From a checkpoint of a small image diffusion model.
Model: 7.32M parameters, 32-pixel images, arch unet, norm groupnorm.
Data: trained on stained colorectal tissue patches (NCT-CRC-HE-100K), 90422 training examples, 5.9 epochs.
Rows from block 7 of a small image diffusion model, named by matrix and row number. Rows with one number belong to one channel. Each number is 128 + 32 x the weight over its row's rms, rounded and kept within 0 to 255. All counts start at 0. Numbers have three digits each. After the name is the row's rms in percent of the matrix's.
After each channel's rows are labels from the 100 images, of 14976 (inputs lightly noised), where the channel reaches its highest value: "patch colour" is the nearest of a few named colours to the mean colour under the peak. Only what is clearly more common there than usual is listed. The data: stained colorectal tissue patches (NCT-CRC-HE-100K). In brackets: how many of the 100.
# convs0: first 3x3 conv (model.mid.0.convs.0.weight, 256x256x3x3, each kernel summed), inputs 128-255
# convs1: second 3x3 conv (model.mid.0.convs.1.weight, 256x256x3x3, transposed, each kernel summed), outputs 128-255

convs0.101 096:180119120119141081087153095121142109164105138136124137120142170107127092109114088066149129153091130100171110126159092084119142127199155203153118087170128116140087156113147151147113111075164075103143169175119173120128128130117131085136149108142057113217152190139084141092061141143150159145161145118082139160147132105176134108096129139148170153101110140122109131132172149083138142102098
convs1.101 105:074152130123114178158111159163118126152105153151146133187145184127099142156085084105114144105164097119157199102038097111051111125118129090153138162116115120108118062121118144215149151129178148113110151088111128129091141099122086165154078154087175133047125137144169194082154125218088163162111125166121138085177113089137105093143131111111108132087096172091102088134133117136151145147186
patch colour: grey (90)

convs0.147 086:107133124076131138104120111121083121161152158153124145080108087119081158168121179139125060135103127139099157125140094117101159105117174182170126131102116124171140125133154178112121058159215113114154078110106091122065141088107151142129130172142125184134126135097187053136115114166098131123145121083202169118110104095124062129162149169143170134098190121118077088072115125180089139138146
convs1.147 096:162141133157107070122082115095093150098177089136134105160145105115141136138126081094114119107151182155151124120105163105149153168155085123134123141133131107085082100102084186097125155128108058108159141202107157152215164152168102081132126106146193119060092076118113150081106152122113120165103108121108115174098123114136144134070108086105104107164107088199167105131131147147060160085105
patch colour: grey (91)

convs0.62 092:128065149059135125102123168150122100174166111105120105120105118182150243191142120069133110119106077113147155091138114112086130147154147117123108133122131137180133130071138191133082112171108119108113151154139117167152116152098109086152075117117124141120092110106068154077096146172127134135110124132168144093100075125131071140128181160053171114126172175131157115090192112105146155116088
convs1.62 087:120154149132095087129137097137129135124179110164177059143151114159146124143097187144116145128157155186201177108081151165189141158114172177128125166154118135083114117133097133091124124137140139111122102122101121157091127134100152175125115056072117111042165132107126129160120101074131175152136091124158104161183091180130102149147077085157128079051098080177158138123059107133121096134190
patch colour: grey (92)

convs0.216 093:153203128143104138122141102100155040118118160116166104174111065077078136158175145118144099110117129154170105133148124162182128125123089178159160157156137190134122145119114144113075132124120089183104106139145084086083118148132183159160136145142118079154095144134129103075145062110141100095133020163144089126163116093107163114172088160174142118152063204150162121154109125134091070152169
convs1.216 122:069106134106217128119132179159096141122130213106100099087103157169121085053148144117117090156188129149076032099146182113112117087084121134143115106171128138126073137078092103131180126134123133121125111159109108179151080114163158183153148143097182118066102122120156137110159119100108174228157191135077153091146080120100099138096119105106140123129086098149159101158171194146106142107164
patch colour: black (25)

convs0.61 091:109097078090090117100113094132202151140123144118150131158112126060132092131149148150130154114129155185119132117127160181109126156130151140097161092144088151151153124148195127120114142089104142151159099119141214152118067115161087156115180130112143076156164200121126154130107177131147133107147148105196089102092110178135105051127150106177154133163087060119161114144127173117138108093116
convs1.61 116:083136146148157113159137143157117149109132143092149048098103176139139120130152124123140144145148130096133124081097156181112122149144138102141061099107085166084116106094111129139114156106136114149118149088129164120133125132089136113098099154160144169124131117153143129176210079105130136138140075106100187178179144189103087174173117114139090133152134114173101163159163096100150146110133
patch colour: white (95)

convs0.124 096:112070182165140195063163083076157162148102161170127134130150109030151138112115153161120084152048124140090135167084085127105121100112130171093123177095164079093115151142122099098122137110141178148085062091108188137055122157070176149131112130094115043188161143107137150114121087103149085093130138148156190138148127070088160125177209112135122125124145103140142074103081155087168105116110
convs1.124 117:091180048109145086161128137143107134174109103037096074103121133185160140098101106125148131154135107130179112116180128089107153162152089143092142183156113093133128026075131160180136130150092069086113135134107089139066159177191116092097130090125128133149092066133123136089085126143147155076095165132099107120132171188094166162139113117098154131089150075145095189120141117113107169125118
patch colour: grey (91)

convs0.37 096:141117138126154150131147179148129102076116149094188077134063141139137124154147094127120128137101113085153105104144206093086079153134182120099174165194131103086102160151163083096123129174119118067078069127116134129112130088138139091136104138160171095139128163137115137185131189096135140076096112135123133142080143139093170133135136076167147125154160092154094096102131143162125180059094
convs1.37 131:133137132081099115181141106144079120138121091112096105111086105134104163184091183142172102079121108122157107062116085124192145122125095105129141126124163109140133134156124168144085133043108134122136125066117142079130133116150112153167167084143121143129162097115103096186126103170118106185096113159158111150154069193184096145098152155042115127167149071081112132086125132101120191125172
patch colour: white (88)

convs0.47 090:146106131112122119155133109151121070113075103099106087086147172119168082119142112177111154147143126113152104141158166133104072084129099150131157105146070119156096220147085147231107130118057087139119119107150116152120100143167128180102107106104154124195114120098123103105079116097138183096208124166086123116100131169164098087125110079140180175083093093088095145121114157123145105116104
convs1.47 097:162126116157120079165117138061133153095150143138153119068142138110143130092093132096119108110205132179130142114146165102144102111136163025103129078113135243118144135140188096124063099124152142174147134124158106124111154115117126116115122135114079112129121139157199226107131154142121174092164106122065145141130084131131124135071147163119155109143116075143115150115112155234177172087173
patch colour: white (76)

convs0.33 094:094119140133131080143138167116077147158112112076133143143140154158121102132129142054141140142091105137167184104136154147148140117149212128139165116102094136186087095101146172112102152143247145104100153144137106093167203111111037111131083114123150152181158111117139144152101143158133105200088131126128080184126115113180101082136120162135135145139212162126162153116175071116123179126126
convs1.33 105:125125176146134110140080083139141161027114140144136157168144116093106205155097103161094139180108135102100130130170083123162167158104108078103120156102086167077135182137177149127139172092138085178132125155144097101122121113152108100059170135165116139147132135149145118127197095138102128125113157151186177142122060156122189105231154102139148106171069105139124091120061133102082093124124
patch colour: white (90)

convs0.137 087:159154146110141129109088170139092149114134173085146088189109127082162114106187110070108116112060108107104141202107192152187122116132137116128081147103114083100145158131161139155130130127041109141161098176111170139123139106088130136121104134154066120146131115128105135135076124156116146139105076088157124121120138121097147084134089137255120122164134139121128173175108150105161130129093
convs1.137 094:099132119088147146173096103161109110169139178156072141122068107163114125157071161142131154129151122134127126074142135100160149096089167132123111174056150126117119153159108210143110118198083147156176162101097172147229136135083098132169151072129170152130166103073108071128180100143126152162118180118121151216133171174158149133117098123126100133119150157161139154053175175111188144090166
patch colour: white (94)

convs0.105 089:164109148090183126109133099183076116134159172148161103160078239169127107115093137067144087110083126181123126117140142115105115128163142153153084130143070090147107136145110129108113155090183118115109106075125115108139162119121099131178123134128082153127150108083142099151182154131085154130128063112101156127129117145086149135152137075138117129185209116059112137143155170164179157094126
convs1.105 095:074109110164097201144118155059135134142066158147108110188101100130122110147133135164083122113127116167156207101188059128154139134129098089081141113090133099196150140207140127163129151132159137131091155226199152163153087132137090109069130093119134140127086125151075154088137144150157167175110120105117136129131103161168110167091095139180132176137150158105138100108086083100128139122113
patch colour: grey (90)

convs0.222 087:139147110127076100164112211122165104098166174095127135149096196088111110103096178155103164098181141139102167104111114146153178133164159133098148086099139175101092119161096140088178123110120129111098114166085126145175172145081130154149119138198149093152157117126111168142110096123124132151101141064139083142106172149106161094094114161102097129091136140100192139241147116174157134146104
convs1.222 108:105175079113148094144123091119111137153165169144149202147194127083120177135142164124172092087131116079121147155107127123131100095168148127105144106167147130164124116094175147176098166085105082181167096104182085139071077097183101142076095144092087096111125127142173163130158157136117152106160177195112123132182116176158116140092143116102094122132152154137081096131137137111127118187100
patch colour: white (63)

convs0.45 097:179080143089084105055107161132122121189090185070132133133111130181110109135102165088145133107143146137092124158144146144136116113097121161106153146080164115117111159146118099158123121092125201147092152158116197081115147137117104075087151105101117178124118139200139134111081141186141068069141162124117107143186094145124137114109084137165090172116144132101104201122168122142108155146135
convs1.45 117:062146133148111098237103078088091082126122102169096171112176101110149084123096144139192080172056148102174163129106202121153160117107129135103110133148089108129118097097152097129053160168106150151123152140104094142139099121155137200143150164121094151105162149076112072140143133103146159141142139148135147124122165114131136121121129162073134110094083093132127033138173182185162108106231
patch colour: white (100)

convs0.111 101:165097127108082140155122137112169119092126200098128105146142149158145094107148157133119115083123145100143088106133152090157120147072101129182114180087104099211139150109103153101131140152078159117136157079126106166098109160101149083124127123120080145111120031109130120116112070138111130115146088127180113121098121093155129137109133118159073090167117142120135128154096158116136131095125
convs1.111 124:067076117204110138086135168125118145115135098138116149112138041154174120118145143056143078114174155123112115128111104182073153149157112169117117200103161143080085199116129148074103089190156080097156201101105158081139106074123150117160125143119127163149170146129098136133097161092139139175118133106112068121099083080109074110136138147130144128118163103181160145102143148146152139173140
patch colour: white (67)

convs0.236 090:094115106099132106169175084140144077138099135093134165133140113130173176073157198091155182153127120138061133150083108138128123077133210100137102103117089214113109109178109120132102140171076022119102167110122106156171127130107133145157151162097136078115175154172117100115086145067122101084145094130092116156112099118120149153143144150124140095077108072162135165151080138108104126173092
convs1.236 101:123099197132119165151125098134173123130170124136091156134118151119061173131103093145047167169092147096204109138075150073075082123131142115102128102080141165110161127165090111144150133082135111129096108097157100154109178158116113116113147117143123173072103123118129139111141112159101130164030109178083163140126188147117107114087130121072189208104077115080143096075195175128171082120204
patch colour: white (76)

convs0.152 092:174141105136158126123126062154139139145119099057135112105155134159082147097128154155096137157134115162108128085117137143093113121156177126124139110173081154175171156180127104113141055138117073120086071095119107145110147098110120043131134131106164130082089101192128138081169092109095156083147114118131113094129197133109124150134124062092126105211160073173132106114143122152107139129059
convs1.152 110:173111090125095151156124101071129084150119160155115180121096171100126104156088121097101184105117127129173152171132227105113112155147140146159169075120120134166129129089097105158148199150078087160132139110104102122129106112150066137157029071148155117103087134082135103117076198123073124194104145134146189101105100094124140114109113162148089151152118143155152110145165071051171159138193
patch colour: white (99)

convs0.120 084:201078107177130133154162077117159110116089108171113101128091147146135187149121137168119191085153140098136154167160139098131086096122122186140107126145126130063104203045084166105127121175097128098116107145108094104123100123140083155183154169114174056137153076129094096111086143178205107142136193150133124150139120136051120085082120105119090126125149101163140122114116120125112135169152
convs1.120 063:089136086141081097135164137177093079100146170112158142167165100088119137080143141163159147097117135122145144111149158167180155170155130160149174065137114174146156122122093073164083125125164121142095097157098117209057168114109188147134123091194142092178101119158120102102078093150174053131148148103098128134118075118161148134114163157077141069103168123095134154133139117125135152123126
patch colour: grey (91)