config = dict(
    model='image diffusion model',
    dataset='stained colorectal tissue patches (NCT-CRC-HE-100K)',
    train_examples=90422,
    image_size=32,
    grayscale=True,
    horizontal_flip=True,
    conditioning='none',
    arch='unet',
    objective='edm',
    cond_dim=256,
    norm='groupnorm',
    hidden_act='relu',
    weight_standardization=False,
    widths=[64, 64, 128, 256],
    blocks_per_level=2,
    scale_shift_norm=False,
    attention=True,
    upsampling='pixel_shuffle',
    init='trunc_normal_002',
    residual_init='zero_last',
    optimizer='muon',
    muon_scale='match_rms_adamw',
    learning_rate=0.0015,
    momentum=0.9,
    nesterov=True,
    orthogonalizer='newton_schulz_5',
    adamw_lr_other_params=0.0022,
    max_grad_norm=1.0,
    max_steps=8400,
    batch_size=64,
    epochs=5.9,
    lr_schedule='cosine',
    final_lr_fraction=0,
    warmup_steps=160,
    weight_decay=0.4,
    adamw_weight_decay_other_params=0.05,
)
Rows from block 5 of a small image diffusion model, named by matrix and row number. Rows with one number belong to one channel. Each number is 500 + 40 x the weight over its row's rms, rounded and kept within 0 to 999. All counts start at 0. Numbers have three digits each.
After each channel's rows are labels from the 100 images, of 14976 (inputs lightly noised), where the channel reaches its highest value: "patch colour" is the nearest of a few named colours to the mean colour under the peak. Only what is clearly more common there than usual is listed. The data: stained colorectal tissue patches (NCT-CRC-HE-100K).
# convs0: first 3x3 conv (model.enc.2.1.convs.0.weight, 128x128x3x3, each kernel summed), inputs 0-127
# convs1: second 3x3 conv (model.enc.2.1.convs.1.weight, 128x128x3x3, transposed, each kernel summed), outputs 0-127

convs0.79:467498429512477486459457394496456460506487465484490461444523397473488503533548501507476481474436499499469457535529472480545474503526577508504527567553559524520553550568577541526522519599531533464484561508501495512464553528527463454580526457485491479512503418476472438484477515524469467485511526492467563526432537512425497541521534438482498468460429476484471405487489490506432446490484
convs1.79:573557524497517578452515420533599534499491480493525524485538445562562514526513520552439575506478420487400468429451421465459399512442457463479476489476463466456497496431456478472460459472497447435476494494516505493537500542472532507522505509451491550516528443480532457505554503496481504543476516484497541488529503506470486512605523542512512437471454444502570518522528505517515550467492
patch colour: grey

convs0.70:471459481493478493470423542503543577487524529452486484497486516452484521451462463507430517496421454455527471522561495551530509505487515449456489434441490552471501423513438431428452515486540553613487525439511489445543519544457492507456519533552574442527481494530471444453531487528553483465531460556493473477492539525584506429468550526481561488541551548493446509523518508497527518499422
convs1.70:543533498536513539450484437479543535507479509524541556511463539514495471511533478474512565443559435569547518538508464504507476522514455515511474546436546460449411499489466492486525456470501467458547453529515506516489625470517447574524524559509396432455475518463463533541450513535479504471495569466508537447429513500488511552478516483541472488479466427530518462436578476521457503497409
patch colour: grey

convs0.90:538484510520491498489506415516550485475406468541427498489488466520499543444429538499504515456507493517558502426520580528518566516536409525549492478457560525504486482491479471481510507544491518459510465496521590547474435496462413504452504396590497483460538543549516495513524470478515468479433474495543593521507491512501439496467491443496546520522455540501563566538446525552498540533452
convs1.90:513496464479445462534545561518504533565498484484539536552429532483532520461561552556461529512500408430451522459486471529543548457470492525469440473470477539471482524469500504488505511473512543510558420433456422494511546406520469527431495582441576485548504507496487545475468519496453541518472493472518475494557496423529470487510504518513459522440523540534517500563529467580497469473610
patch colour: grey

convs0.25:507529510589512555515468405501504522504474490475508466486508465560501561524523543562473539437453521492452513528553436496509499560442557452457470430478495534479485482505423430447513467520514467551458570425454425516547567531526456507421573514513511455551465572488487475473523477460483499457576496473475517541463509528528478501511581414474513515504489481482578508488459483518479503499433
convs1.25:548528507475546544489491470464450501529465539508533502544533483476487502525502608562542521463439484400496516481442514491557416486510538503529420522434547570442476470455459490450496520486453497445478568447489480483475525468487536510466521518496516470550441531457403464538458525479503518504442489486452509483503549527490397498475518497461524510535507616469469463489460555455540419504474
patch colour: grey

convs0.82:506510459487494497505509546539520547531540492537499571461484460521510449425518563471515449474554457490473526525442499476510507475545454524594509400426537503494508446435516529451486533522483548476503427456510519452506483458517446427467434411468522513491517465515541589520500539495514486496433502483482492487493485470498485472460441548514404496522538468491492407486451522428472410573519
convs1.82:558523502532548514554501505531530508487553500550513502478522438506527522481529423517534493505456476573478412495465508536488571563458456475490514499466453475550445462517493442501486487473520497431598550547460556490398539464473494570511579477531489522604538458493504523507495507499457490504445574436535545474522495517411483451527496514535473503520526466510541449570570542550473478480544
patch colour: grey

convs0.106:433455546557541490491539500490546519451518448505503539515478534501462485544508471643469442462460522459534460468445500475429516494469476548468409539456514544557480458588525494604437467474479489490476487476456495464484515399522483492503523552481492455430478492521501530515511498481517472506552439513476493513557530457496491458405492427475460447502456424498455561524512518518507465493495
convs1.106:450471539530546522506488519445538535473596533469508538547507458533526491490524524477466540440494400549545458511453506545502513510541536552571462468565515553587469524528454542494472469459480525512564441539509524503555446544513458518536551534470516568497488495493514525453431490473473513583558491511568530485494514474504540471476423469505532467401542534520585435554539539503464485491538
patch colour: white

convs0.96:511499529485451456610482541437577545507452507473498529576457423461504543493479553522493439416472482505571572486453443544501401489511567518491444426492552483456520513510502517472473483478446504479483502473523552516584519492532530512484535499481434479498485535390503472475447567478529505480431475543571500474504544507533530563486498437503452506486531445524514482539507524549511518525473
convs1.96:500470506514445473500472483510495459457475498511481474519538480501477463494333492544430509488508626550536521571461484507488579526470469567543532558539461489579468434532581526550514493561480467523510508501533461440530549498540598473478498418503505531513471476522502507500532424492502487458517488478474482464474491511489552526506541540482572464503502523466455555499443489576514462488506
patch colour: white

convs0.80:484497433479521516546544395442496493473489509425505523509495581524470512519462512530444518415474471424556465457463477565530485482498471558536477477546459600480536513502529542556562507478537399437519504495527547505448519463522522592614510454520469509531502432511499525496522514495507476507537539485480534458549525552515556454523469561489511478487503507481481503465477520530584455505564
convs1.80:434569478486517552546524568512532428495519502485546456452448514514524482528538512501504472525520439500540505552510499514454471509521518584535540521597508478524503549547489525468524456534450463575517492515533495481473465535512476522487378517472540515439545445459536533469528537440479481550583501514583487502458532569495580432545460459519520470425500512490605478541462499522482513500552
patch colour: white

convs0.108:532472447527460533503500510575502489540510508516476421476438552534490508454511483460506479461434468530453548442483547534484535462551402469515471467489454454475413514503484501449542511481577485480476465477470470413468434458502446458492471451526489507502523477565495549510570508450465503484386477384466472517536477490463472448416485517454420522518473512476504539469455516470444492501498
convs1.108:549509493498508511550552504554469540491563512525541512466490493505476517505514485504591524461430488502452492477527504433465572537526459551430493427442490549496407456508494457465534522448497525482527430561538440505443512462546472572520516500538468520570499513533530521499512543506468555468496558351538546517473513539520507527537475558538554525509517578474541492533520508567444490518559
patch colour: grey

convs0.28:487499541490518479637542451435435383494477493502542576579471546546446469515552524570496522550523507419486559494497518414482466480438503495477578560572497546490444489467511510575554481494499488495535527490501425516434515533551538499540507463519519476504489483462453445552499567470476531492496530487497522443501471521556488473509503495477434460534534482504490477539521498521524461507446
convs1.28:465452550503496549482425450560597487548474498450475451462494446467492565523505545438534528534476546492529462507532473495491463481548428520507518556544540460508556535499544596571567464519480576525488528471457507474445481516485478407507500451514499466548441479515474563521490482491522531487501497574507503499416502452494509528518527460501514432502421484419474484491455471526523434447432
patch colour: white

convs0.20:497456456483458520429473452442499390518457475471549517501554500490495500556528434441481476431404494525499536466553443508522550557465502507491576544567514554468542590534553552484500525585569451492482537485504416484500477507496485486589481538433528500469505468461506472487510493459524471537420475469465519472447504580496517447515518427468433509504502479525451493504499514484495504518469
convs1.20:581517535550520514553494464517519491512509503473564509507505452514550449527530511530461574548523406461454449440487447463485466505429510436490452489478479449447488479428499466488478430468461496420498545458520501524523462527522510515541483487462511554490600424473496541538539503506467478523436533545536507486552525513462502486612545581539435467496427506516544566510484536548514509477445
patch colour: grey

convs0.16:509511569542517506543493507520519473504515442510500536526510441501506414556498496561489527502493494515508586450491463525502481459431402532497485514467477570435503472454512486457535461510438415529530515594529570492511437532475454543555467493496518481483502576443506534517441580497544545522454493491505419502503539493425510501539443428504489482483499394500557503534540512523542491451568
convs1.16:417501514515554519557515541501494464490447504523442413479449461512448505518500489501454517506502582508526547475508486537561457444513469432499546522631475473490495462535528540518502579512529566530518508530420468508436530514491486430515455478537512454506454466517472519519585474421556544522563480467474577519528450485474493471567518483478459451507485534453519507499521443455510473576438
patch colour: white

convs0.71:487493493453473495409501433496481463482500508442505509467523560451508468512522493529445452552490503487485560490497507493477531477498466502532585521434522443518559607511520572544479530524534482468511464549501583449516446460469617518468464567489525489481516466512482495568508567460563436503574435580467475554482495450506458492511479477465486441489451454490544462464463491418523527465496
convs1.71:480490447490493448549438530547449527566537477510508507497498521494563508471556464475506509578515461460473462564540512498433498497520604516514592536506520522459547535453470503498486484515559571548446542412493540507542468591548546406549493496498562486500549427501486476493509523499510456582582515508488570516499513533470474482493545463517595552543493515461463481518511496486507549539529
patch colour: white

convs0.39:542487497519453483543494553470492517565475514499529511587451574441497476523482451497441508568494541479528595494520533458513479555503503511471543465561454545482453520465569521457478496575526453492538514524519493540486476435508577520500426489484486491467467523461478561505435544521502520539442486483490502448478518509554490494484514514496437517459669479479450441517487491424501430469446
convs1.39:534446529488534491532500535446497572475476563552561529514534474498507453457471503439497495592424522542475466488413485500456498458462437513467486541562461559483438540493526549481511481512502432551438490453456532444495513529509596553452563427448495473455543554506486519498454495474547511537428543556504522496555565531469503478536551464418477482489465462536547489516475513459451510513465
patch colour: white

convs0.35:515528546509521533480574479496497515463491472524494561521460532497496525495553609500513516526477499414485421530446519496467534522595451530511448451480428573542403507446432469566525458462512560492573494498526473538538498511504482498543490546589523494536506426582544514485524463444514553500538472456474483527521542540502551481496446420532565517517570513496539465516538498480483534494501
convs1.35:457454443470470520512521503542555475476525541455482450476468505520547461519492468459467558485512431521404480471501512517424481504441478470532600491458482499473510501494456566475438478454483460576553392533484523516500484554542426506502526533431469484496489460504552480555492538468533477493590514436517500464527533483500531550473471527536562527511530463402503486572476420513548490509561
patch colour: white

convs0.46:541435529495525476557525520474542483497511522455472495576538600491483507471539526489499471526495522406519493497504560488515540485486474498456525547514509540527491496489615510535494531526502530554471490497517453514477543529535536489593476466522550488511506453569510460502546447508443409520524588552530518481484489547500490488486450545467457482492636614494483475465525497446479461468410
convs1.46:452485503489550517545515543482481545439480470502497460435435479493534542536480570478476485485444445493517434515448464486467500512585481547435507522488459472437535550516434496485512511570426450469466508544527546502519498501579447428498443471450564459532426507426477539558525498529545552527492553462566469530513467524546431473556561494482487491510445450559499517493513587491451522514526
patch colour: white

convs0.99:485522372493510490503494486512535456496448466458447539462525501499436476545524568487492463487430563530425519495467490476477493482541553500492515524529541471526611551465492525540522510495512543487480573475452507400505486491528472532544501458489461477553498490508497445467408511499492463450480474432488526548468491510478503532506464483478430424492376404488555472462507470509434465478475
convs1.99:496592519516492549474507483572580541546513422549484501525508417510559526525524473544499493529481497549422513458446447451503481531486502413484460499541512477456524512460509502467467518455479497419489556499522528473502524537467468493550482535564500521547535450548560583438520444488491473545488531450516529530491508616519440540525473559549537484503459520560549505494553528570520489498573
patch colour: grey

convs0.52:479520620589520478527616461525443505512562523423444498439519512467570444528528537489502503418439511464522509524478471435447488518481483587504449439550451498484430488513482488540521454495501521455526501457511492542483490461531567537529478473446491448474489497515492503530506531565485529499505496501549524480567509539494573471491517536527517530467548578508477460467508529554600469489536
convs1.52:433516495493510524485526554492475397460439440514470532401505541458466560506393521507483468509454523530535489474466470511537402507495479540490493544445450511512512554445511535488454513551475482579545533509522498483415531503524464482494445513469492547511513537524532467478463483463467501505597442491397403485466444482481472509430466514508547513452543483521513516495508507439483468453445
patch colour: white