Weights of a small image diffusion model.
Data: trained on stained colorectal tissue patches (NCT-CRC-HE-100K), 90422 training examples, 5.9 epochs.
Rows from block 5 of a small image diffusion model, named by matrix and row number. Rows with one number belong to one channel. Each number is 500 + 40 x the weight over its row's rms, rounded and kept within 0 to 999. All counts start at 0. Numbers have three digits each. After the name is the row's rms in percent of the matrix's.
After each channel's rows are labels from the 100 images, of 14976 (inputs lightly noised), where the channel reaches its highest value: "top examples" is what is common among them; "place" is the part of the image that holds the peak. Only what is clearly more common there than usual is listed. The data: stained colorectal tissue patches (NCT-CRC-HE-100K).
# convs0: first 3x3 conv (model.enc.2.1.convs.0.weight, 128x128x3x3, each kernel summed), inputs 0-127
# convs1: second 3x3 conv (model.enc.2.1.convs.1.weight, 128x128x3x3, transposed, each kernel summed), outputs 0-127

convs0.14 107:532496490446466510494539560468474403485471511453481532577526523438395496565467534491523510477502599496501584436491489457509583440540520517514470483416530537435544540479548538449532552519575456522485497516506537500451464520489579472560529480503558547482506449557524521456553551405475484487488504474506473490478487534505559532544453510466480509499557573507505466479513476459512492512520
convs1.14 098:500481508490477519481538556510536512545526538505532547453535465530492501496536504475415493565521597547419519530491615527450529558504508438586456453469519503524565437430508452548551458478452493530461584533536444443535551537507516481480478585469458465491495506477540471551494503491479557424581521485513450507448507517522499511528489526521495485469539457482526542469530502456439570487469
top examples: tissue: adipose tissue
place: top right

convs0.60 092:455514571538466483533440597538413472448523467583492526531431597555481519564500508455513530424432563524490477493525510558408440459522536510454529493539479456486514529564479435503459490523477493541494475463499494534508435495514517446515472466544537456491517463513491468454458463499495483517544476541529520418454543519490481560499506497463492472407471480509542462559503517499510431531442
convs1.60 096:490531543482589502445489495444462505546445444478521518528539489484589482439447499572463473560501479498525518463442499476477409540465477452500422502474450514471469517523513512411487466471424475529504572509570590477509478456499537462502452510491478483560481491466487474485483490527556477503472466458435474520469464514546477455418517493449473549535462500492462433435584549464561542522502
top examples: tissue: mucus
place: top right

convs0.10 091:469505488493512496505550439485485445566529554452465509594531552434510487514445462438518509508504476503468526517470527495460582452526417510537508474457441532475514485534453505578509489478479504491477524534506553464510485474511656481444456508550563547505495476508538571523541505494478505581511482520493484544516494483404521501474466475513546542517618594540493445516492511518525484489534
convs1.10 083:491491547474477460489505518471563470437548525489483539434534490488605449460522520476504423498509392537449513515451465506456446519405572503532427517539473553516468472455469569485471492511506537438492463535532475550477463464483438464520460534475509545505589524445543527482505476489427487506515520502552500467506469492550582494518452496563498463510462410515557461548524470505470462498443
top examples: tissue: mucus
place: bottom right

convs0.48 097:515504464511433493578478581467456482457496509490461557641525558478517410485527449393542489473527515444467546458477534505532564496514443540511514517437488499482551509449527520465519459494495466402509480535559529517571440492513578508490513497472454528484492465468492479462522513473477526500550503527588471493514501471569511530559475488504422501525546506519433476517468484562551479511477
convs1.48 095:495510535560509461526501524544514475482548519488543433513467524472428504422460519473468456584433488472463536470534536528514503453456482514425548499583483510454469521491520541468550545515545564588446496479537459528562561513568597481562483453527507506532460506512473492499537472508545506521511479502413478532488469480530530479524550488470522459428528531523495498445544478448390432545467
top examples: tissue: lymphocytes
place: top right

convs0.2 120:514566463473507536478551388528506519518466479519518501463477459499505481560488576505539512424457520513478545569538532530554547544553594546508584518581578551508504544535544523507545531548549530443493551476476461521458470503512443522581478459498535526539508414509509533472513473489459551521445522446491468565466482534491507491496503389482427495479480515511516489461524482512439489468473
convs1.2 133:486497512475496470538543518466523522501485515507561477523525465513516520530561502530552507479469475458487455550507432482504465475496464438458461437462482455442398464443495444511505481471440481463492451485465552526507477517547509521429495502612439524439566472545534563546528475466516502522459525509546500522544492499566582519533551602563544495535549537538422527537554460521526493495590
top examples: tissue: tumour epithelium
place: bottom right

convs0.122 111:491455553477594460483569434492494476456440495487476512521489476519509475487534496567487471492427426553559437463525472470492514450461488500505582454434495441479524494481488514525502463472474463495486546488490577505626445518557534484508529480506514462505494523400477517561513509538572440477533474499486497445557494526488519502563504442464400520507580514499442455476549487522534495444476
convs1.122 116:474510459469487522534581554495543430530528552481495492511453520491393498527489447458487557425505517525535519491515526505444420534531492557612480535554537518518568518519529627571516525491397523510522516474494512487477572489466541478485509528456477486523455495463542464491509493453518473554579455462419467544447482469516500571515498504514524530457498482483500462460515526425504460478496
top examples: tissue: cancer-associated stroma; tissue: smooth muscle
place: top right

convs0.29 120:479468488527502518588446606486473508495479506527526516522513425510455493477464413508476514490496547527537506487531537493534430558459440526501526469559519388474588468531554519490503501533449452464521534522505528523473458476542569469492518476410456481464529505492525537497411503491513515544456481450484488488547479472485491509494506479527482478514447349533470546505478505590536430525517
convs1.29 113:507435506563492501541452448475561492548558541435536487537555544522450469500430443478459508502545480623521535486494429513513452503461464436490528471537470490455430428466580512478520432468445474512511481477561532526578539507474529495539512426450474530470500513418506530470466477527462529501522485581536503453528505522505508569546520496524472441453451456464467465540528469483561499480507
top examples: tissue: debris; tissue: cancer-associated stroma
place: top right

convs0.8 086:473475542558442525514478498541449506603543528485452459486519541471489533478486537475432472436480545501450497537500441443457570445529429405477485483550487527542507499486523483527504500474504556493463486502493539491490527492497539488496489432537516447527503454511476586498532482472468507511563485560547546569474513445477492508557545483519474496531594622540405444479478474483533441505558
convs1.8 082:559490579522507515531487529470547440479453468429604515388533537452510418505509546542452466541453494459486490431492462475533477478470487506519525526501460485516490475521505471392524515496519427476509524508546481524552460470499503519496573521479551532488453546475531464563494554458449556502508468456534513521469555516480511459451492513546401483476416483470504455492497432485580478446466
top examples: tissue: cancer-associated stroma
place: top right

convs0.11 110:508568467442486582477507387470532528529440515464500495468503472473523533524495507494478541464392484516517485589526520526590528593498564498494530539600515547524485544502488515528565535526515522497473530501497516550469574522521418570546524510561504523562481501506504468483531450468457534518463518475481486542513499528534517520501462428446443496450492515494574492488459486438456508422450
convs1.11 106:504492509536557453502523459497534561520498549548527526510540490527428522469499523516530497476464459446520484463465430488461496447456500403518452466391449470499453490434414430530486506446467500418461477473475536465555515455486514513448485464602498475449564512458495468524482506499535508545466554534485479550461484513513527533494576500553504517539538565589404510468490465496552500530504
top examples: tissue: tumour epithelium
place: bottom right

convs0.27 103:510497464457485534522546591478513473471469532500510523578507588477487464482477498511464475506366427454574515454537498490543536468512475506526483542506559518455484451486486488471497509498524458445504509553505502573417449470522475566493482546532500496449544498500512469517496508431516550526523461441466472473481520484535489465480479447528476535536642503528440451553541498605533442490506
convs1.27 107:489528539488531436458443433448467521487485496470601520551464412422493470512494467451520504441512507478521557472514547505504562486483448603455562503521440493494517527494552528524530431488475497553509406498582508474542487514563441560511461522420496519511525494475544509445498471553542467465439540486517496488502404518494488504504502546503519497416436456515487469531494551493450452459496
top examples: tissue: normal colon mucosa; tissue: adipose tissue
place: bottom right

convs0.114 110:572561479512450474574527406460458492505542480556506581512517530420502462523562533454482490506523519403465506557472565475565521495481544483486540542495523485511543495450472515561543474498493544445513511554540455589458498556500539532536541580541453539543527529444522465472535449483476527552502510494528497490435502500492536496516469489526441491488598528507469385512485488509548509481532
convs1.114 088:515416514547495519441463505532486469541486446485520510511480442494492497413522527440483518491472470461414474491489584527526518439415506574476527459437479469523519470512512532467495477504465517524551466529448557504540422526508452443451526511432463524478592446485516546545449488489501436499541492517452457518482448432546479519527442533446481442474498406512468427495455467454437471509519
top examples: tissue: normal colon mucosa
place: bottom centre

convs0.107 082:499450465455437418463423481490473494520542536511522476497460599542528564402530499502515550481550521543479533534486458532486444516516485501479515490535495473515581522532543535457530519485518503533498499490460563445568477439509505497457435458390489430507498548552484536528472500517508464448488486517538526513512434433433481535523445474524465518454511431448583466546502474511542443461443
convs1.107 092:460467524500450485495535543555498490427496533468523522505512512471435437467473515475478448538562592561531528550512559565508578524502462534599569506430497452580535497541513521509519512490504455536448526487443495485532534516478551468496497495461473537572509517520492480498467567550427522519519488567516516514574520516528536541519615525515528509476456492510504609485532474503525512531585
top examples: tissue: cancer-associated stroma
place: top right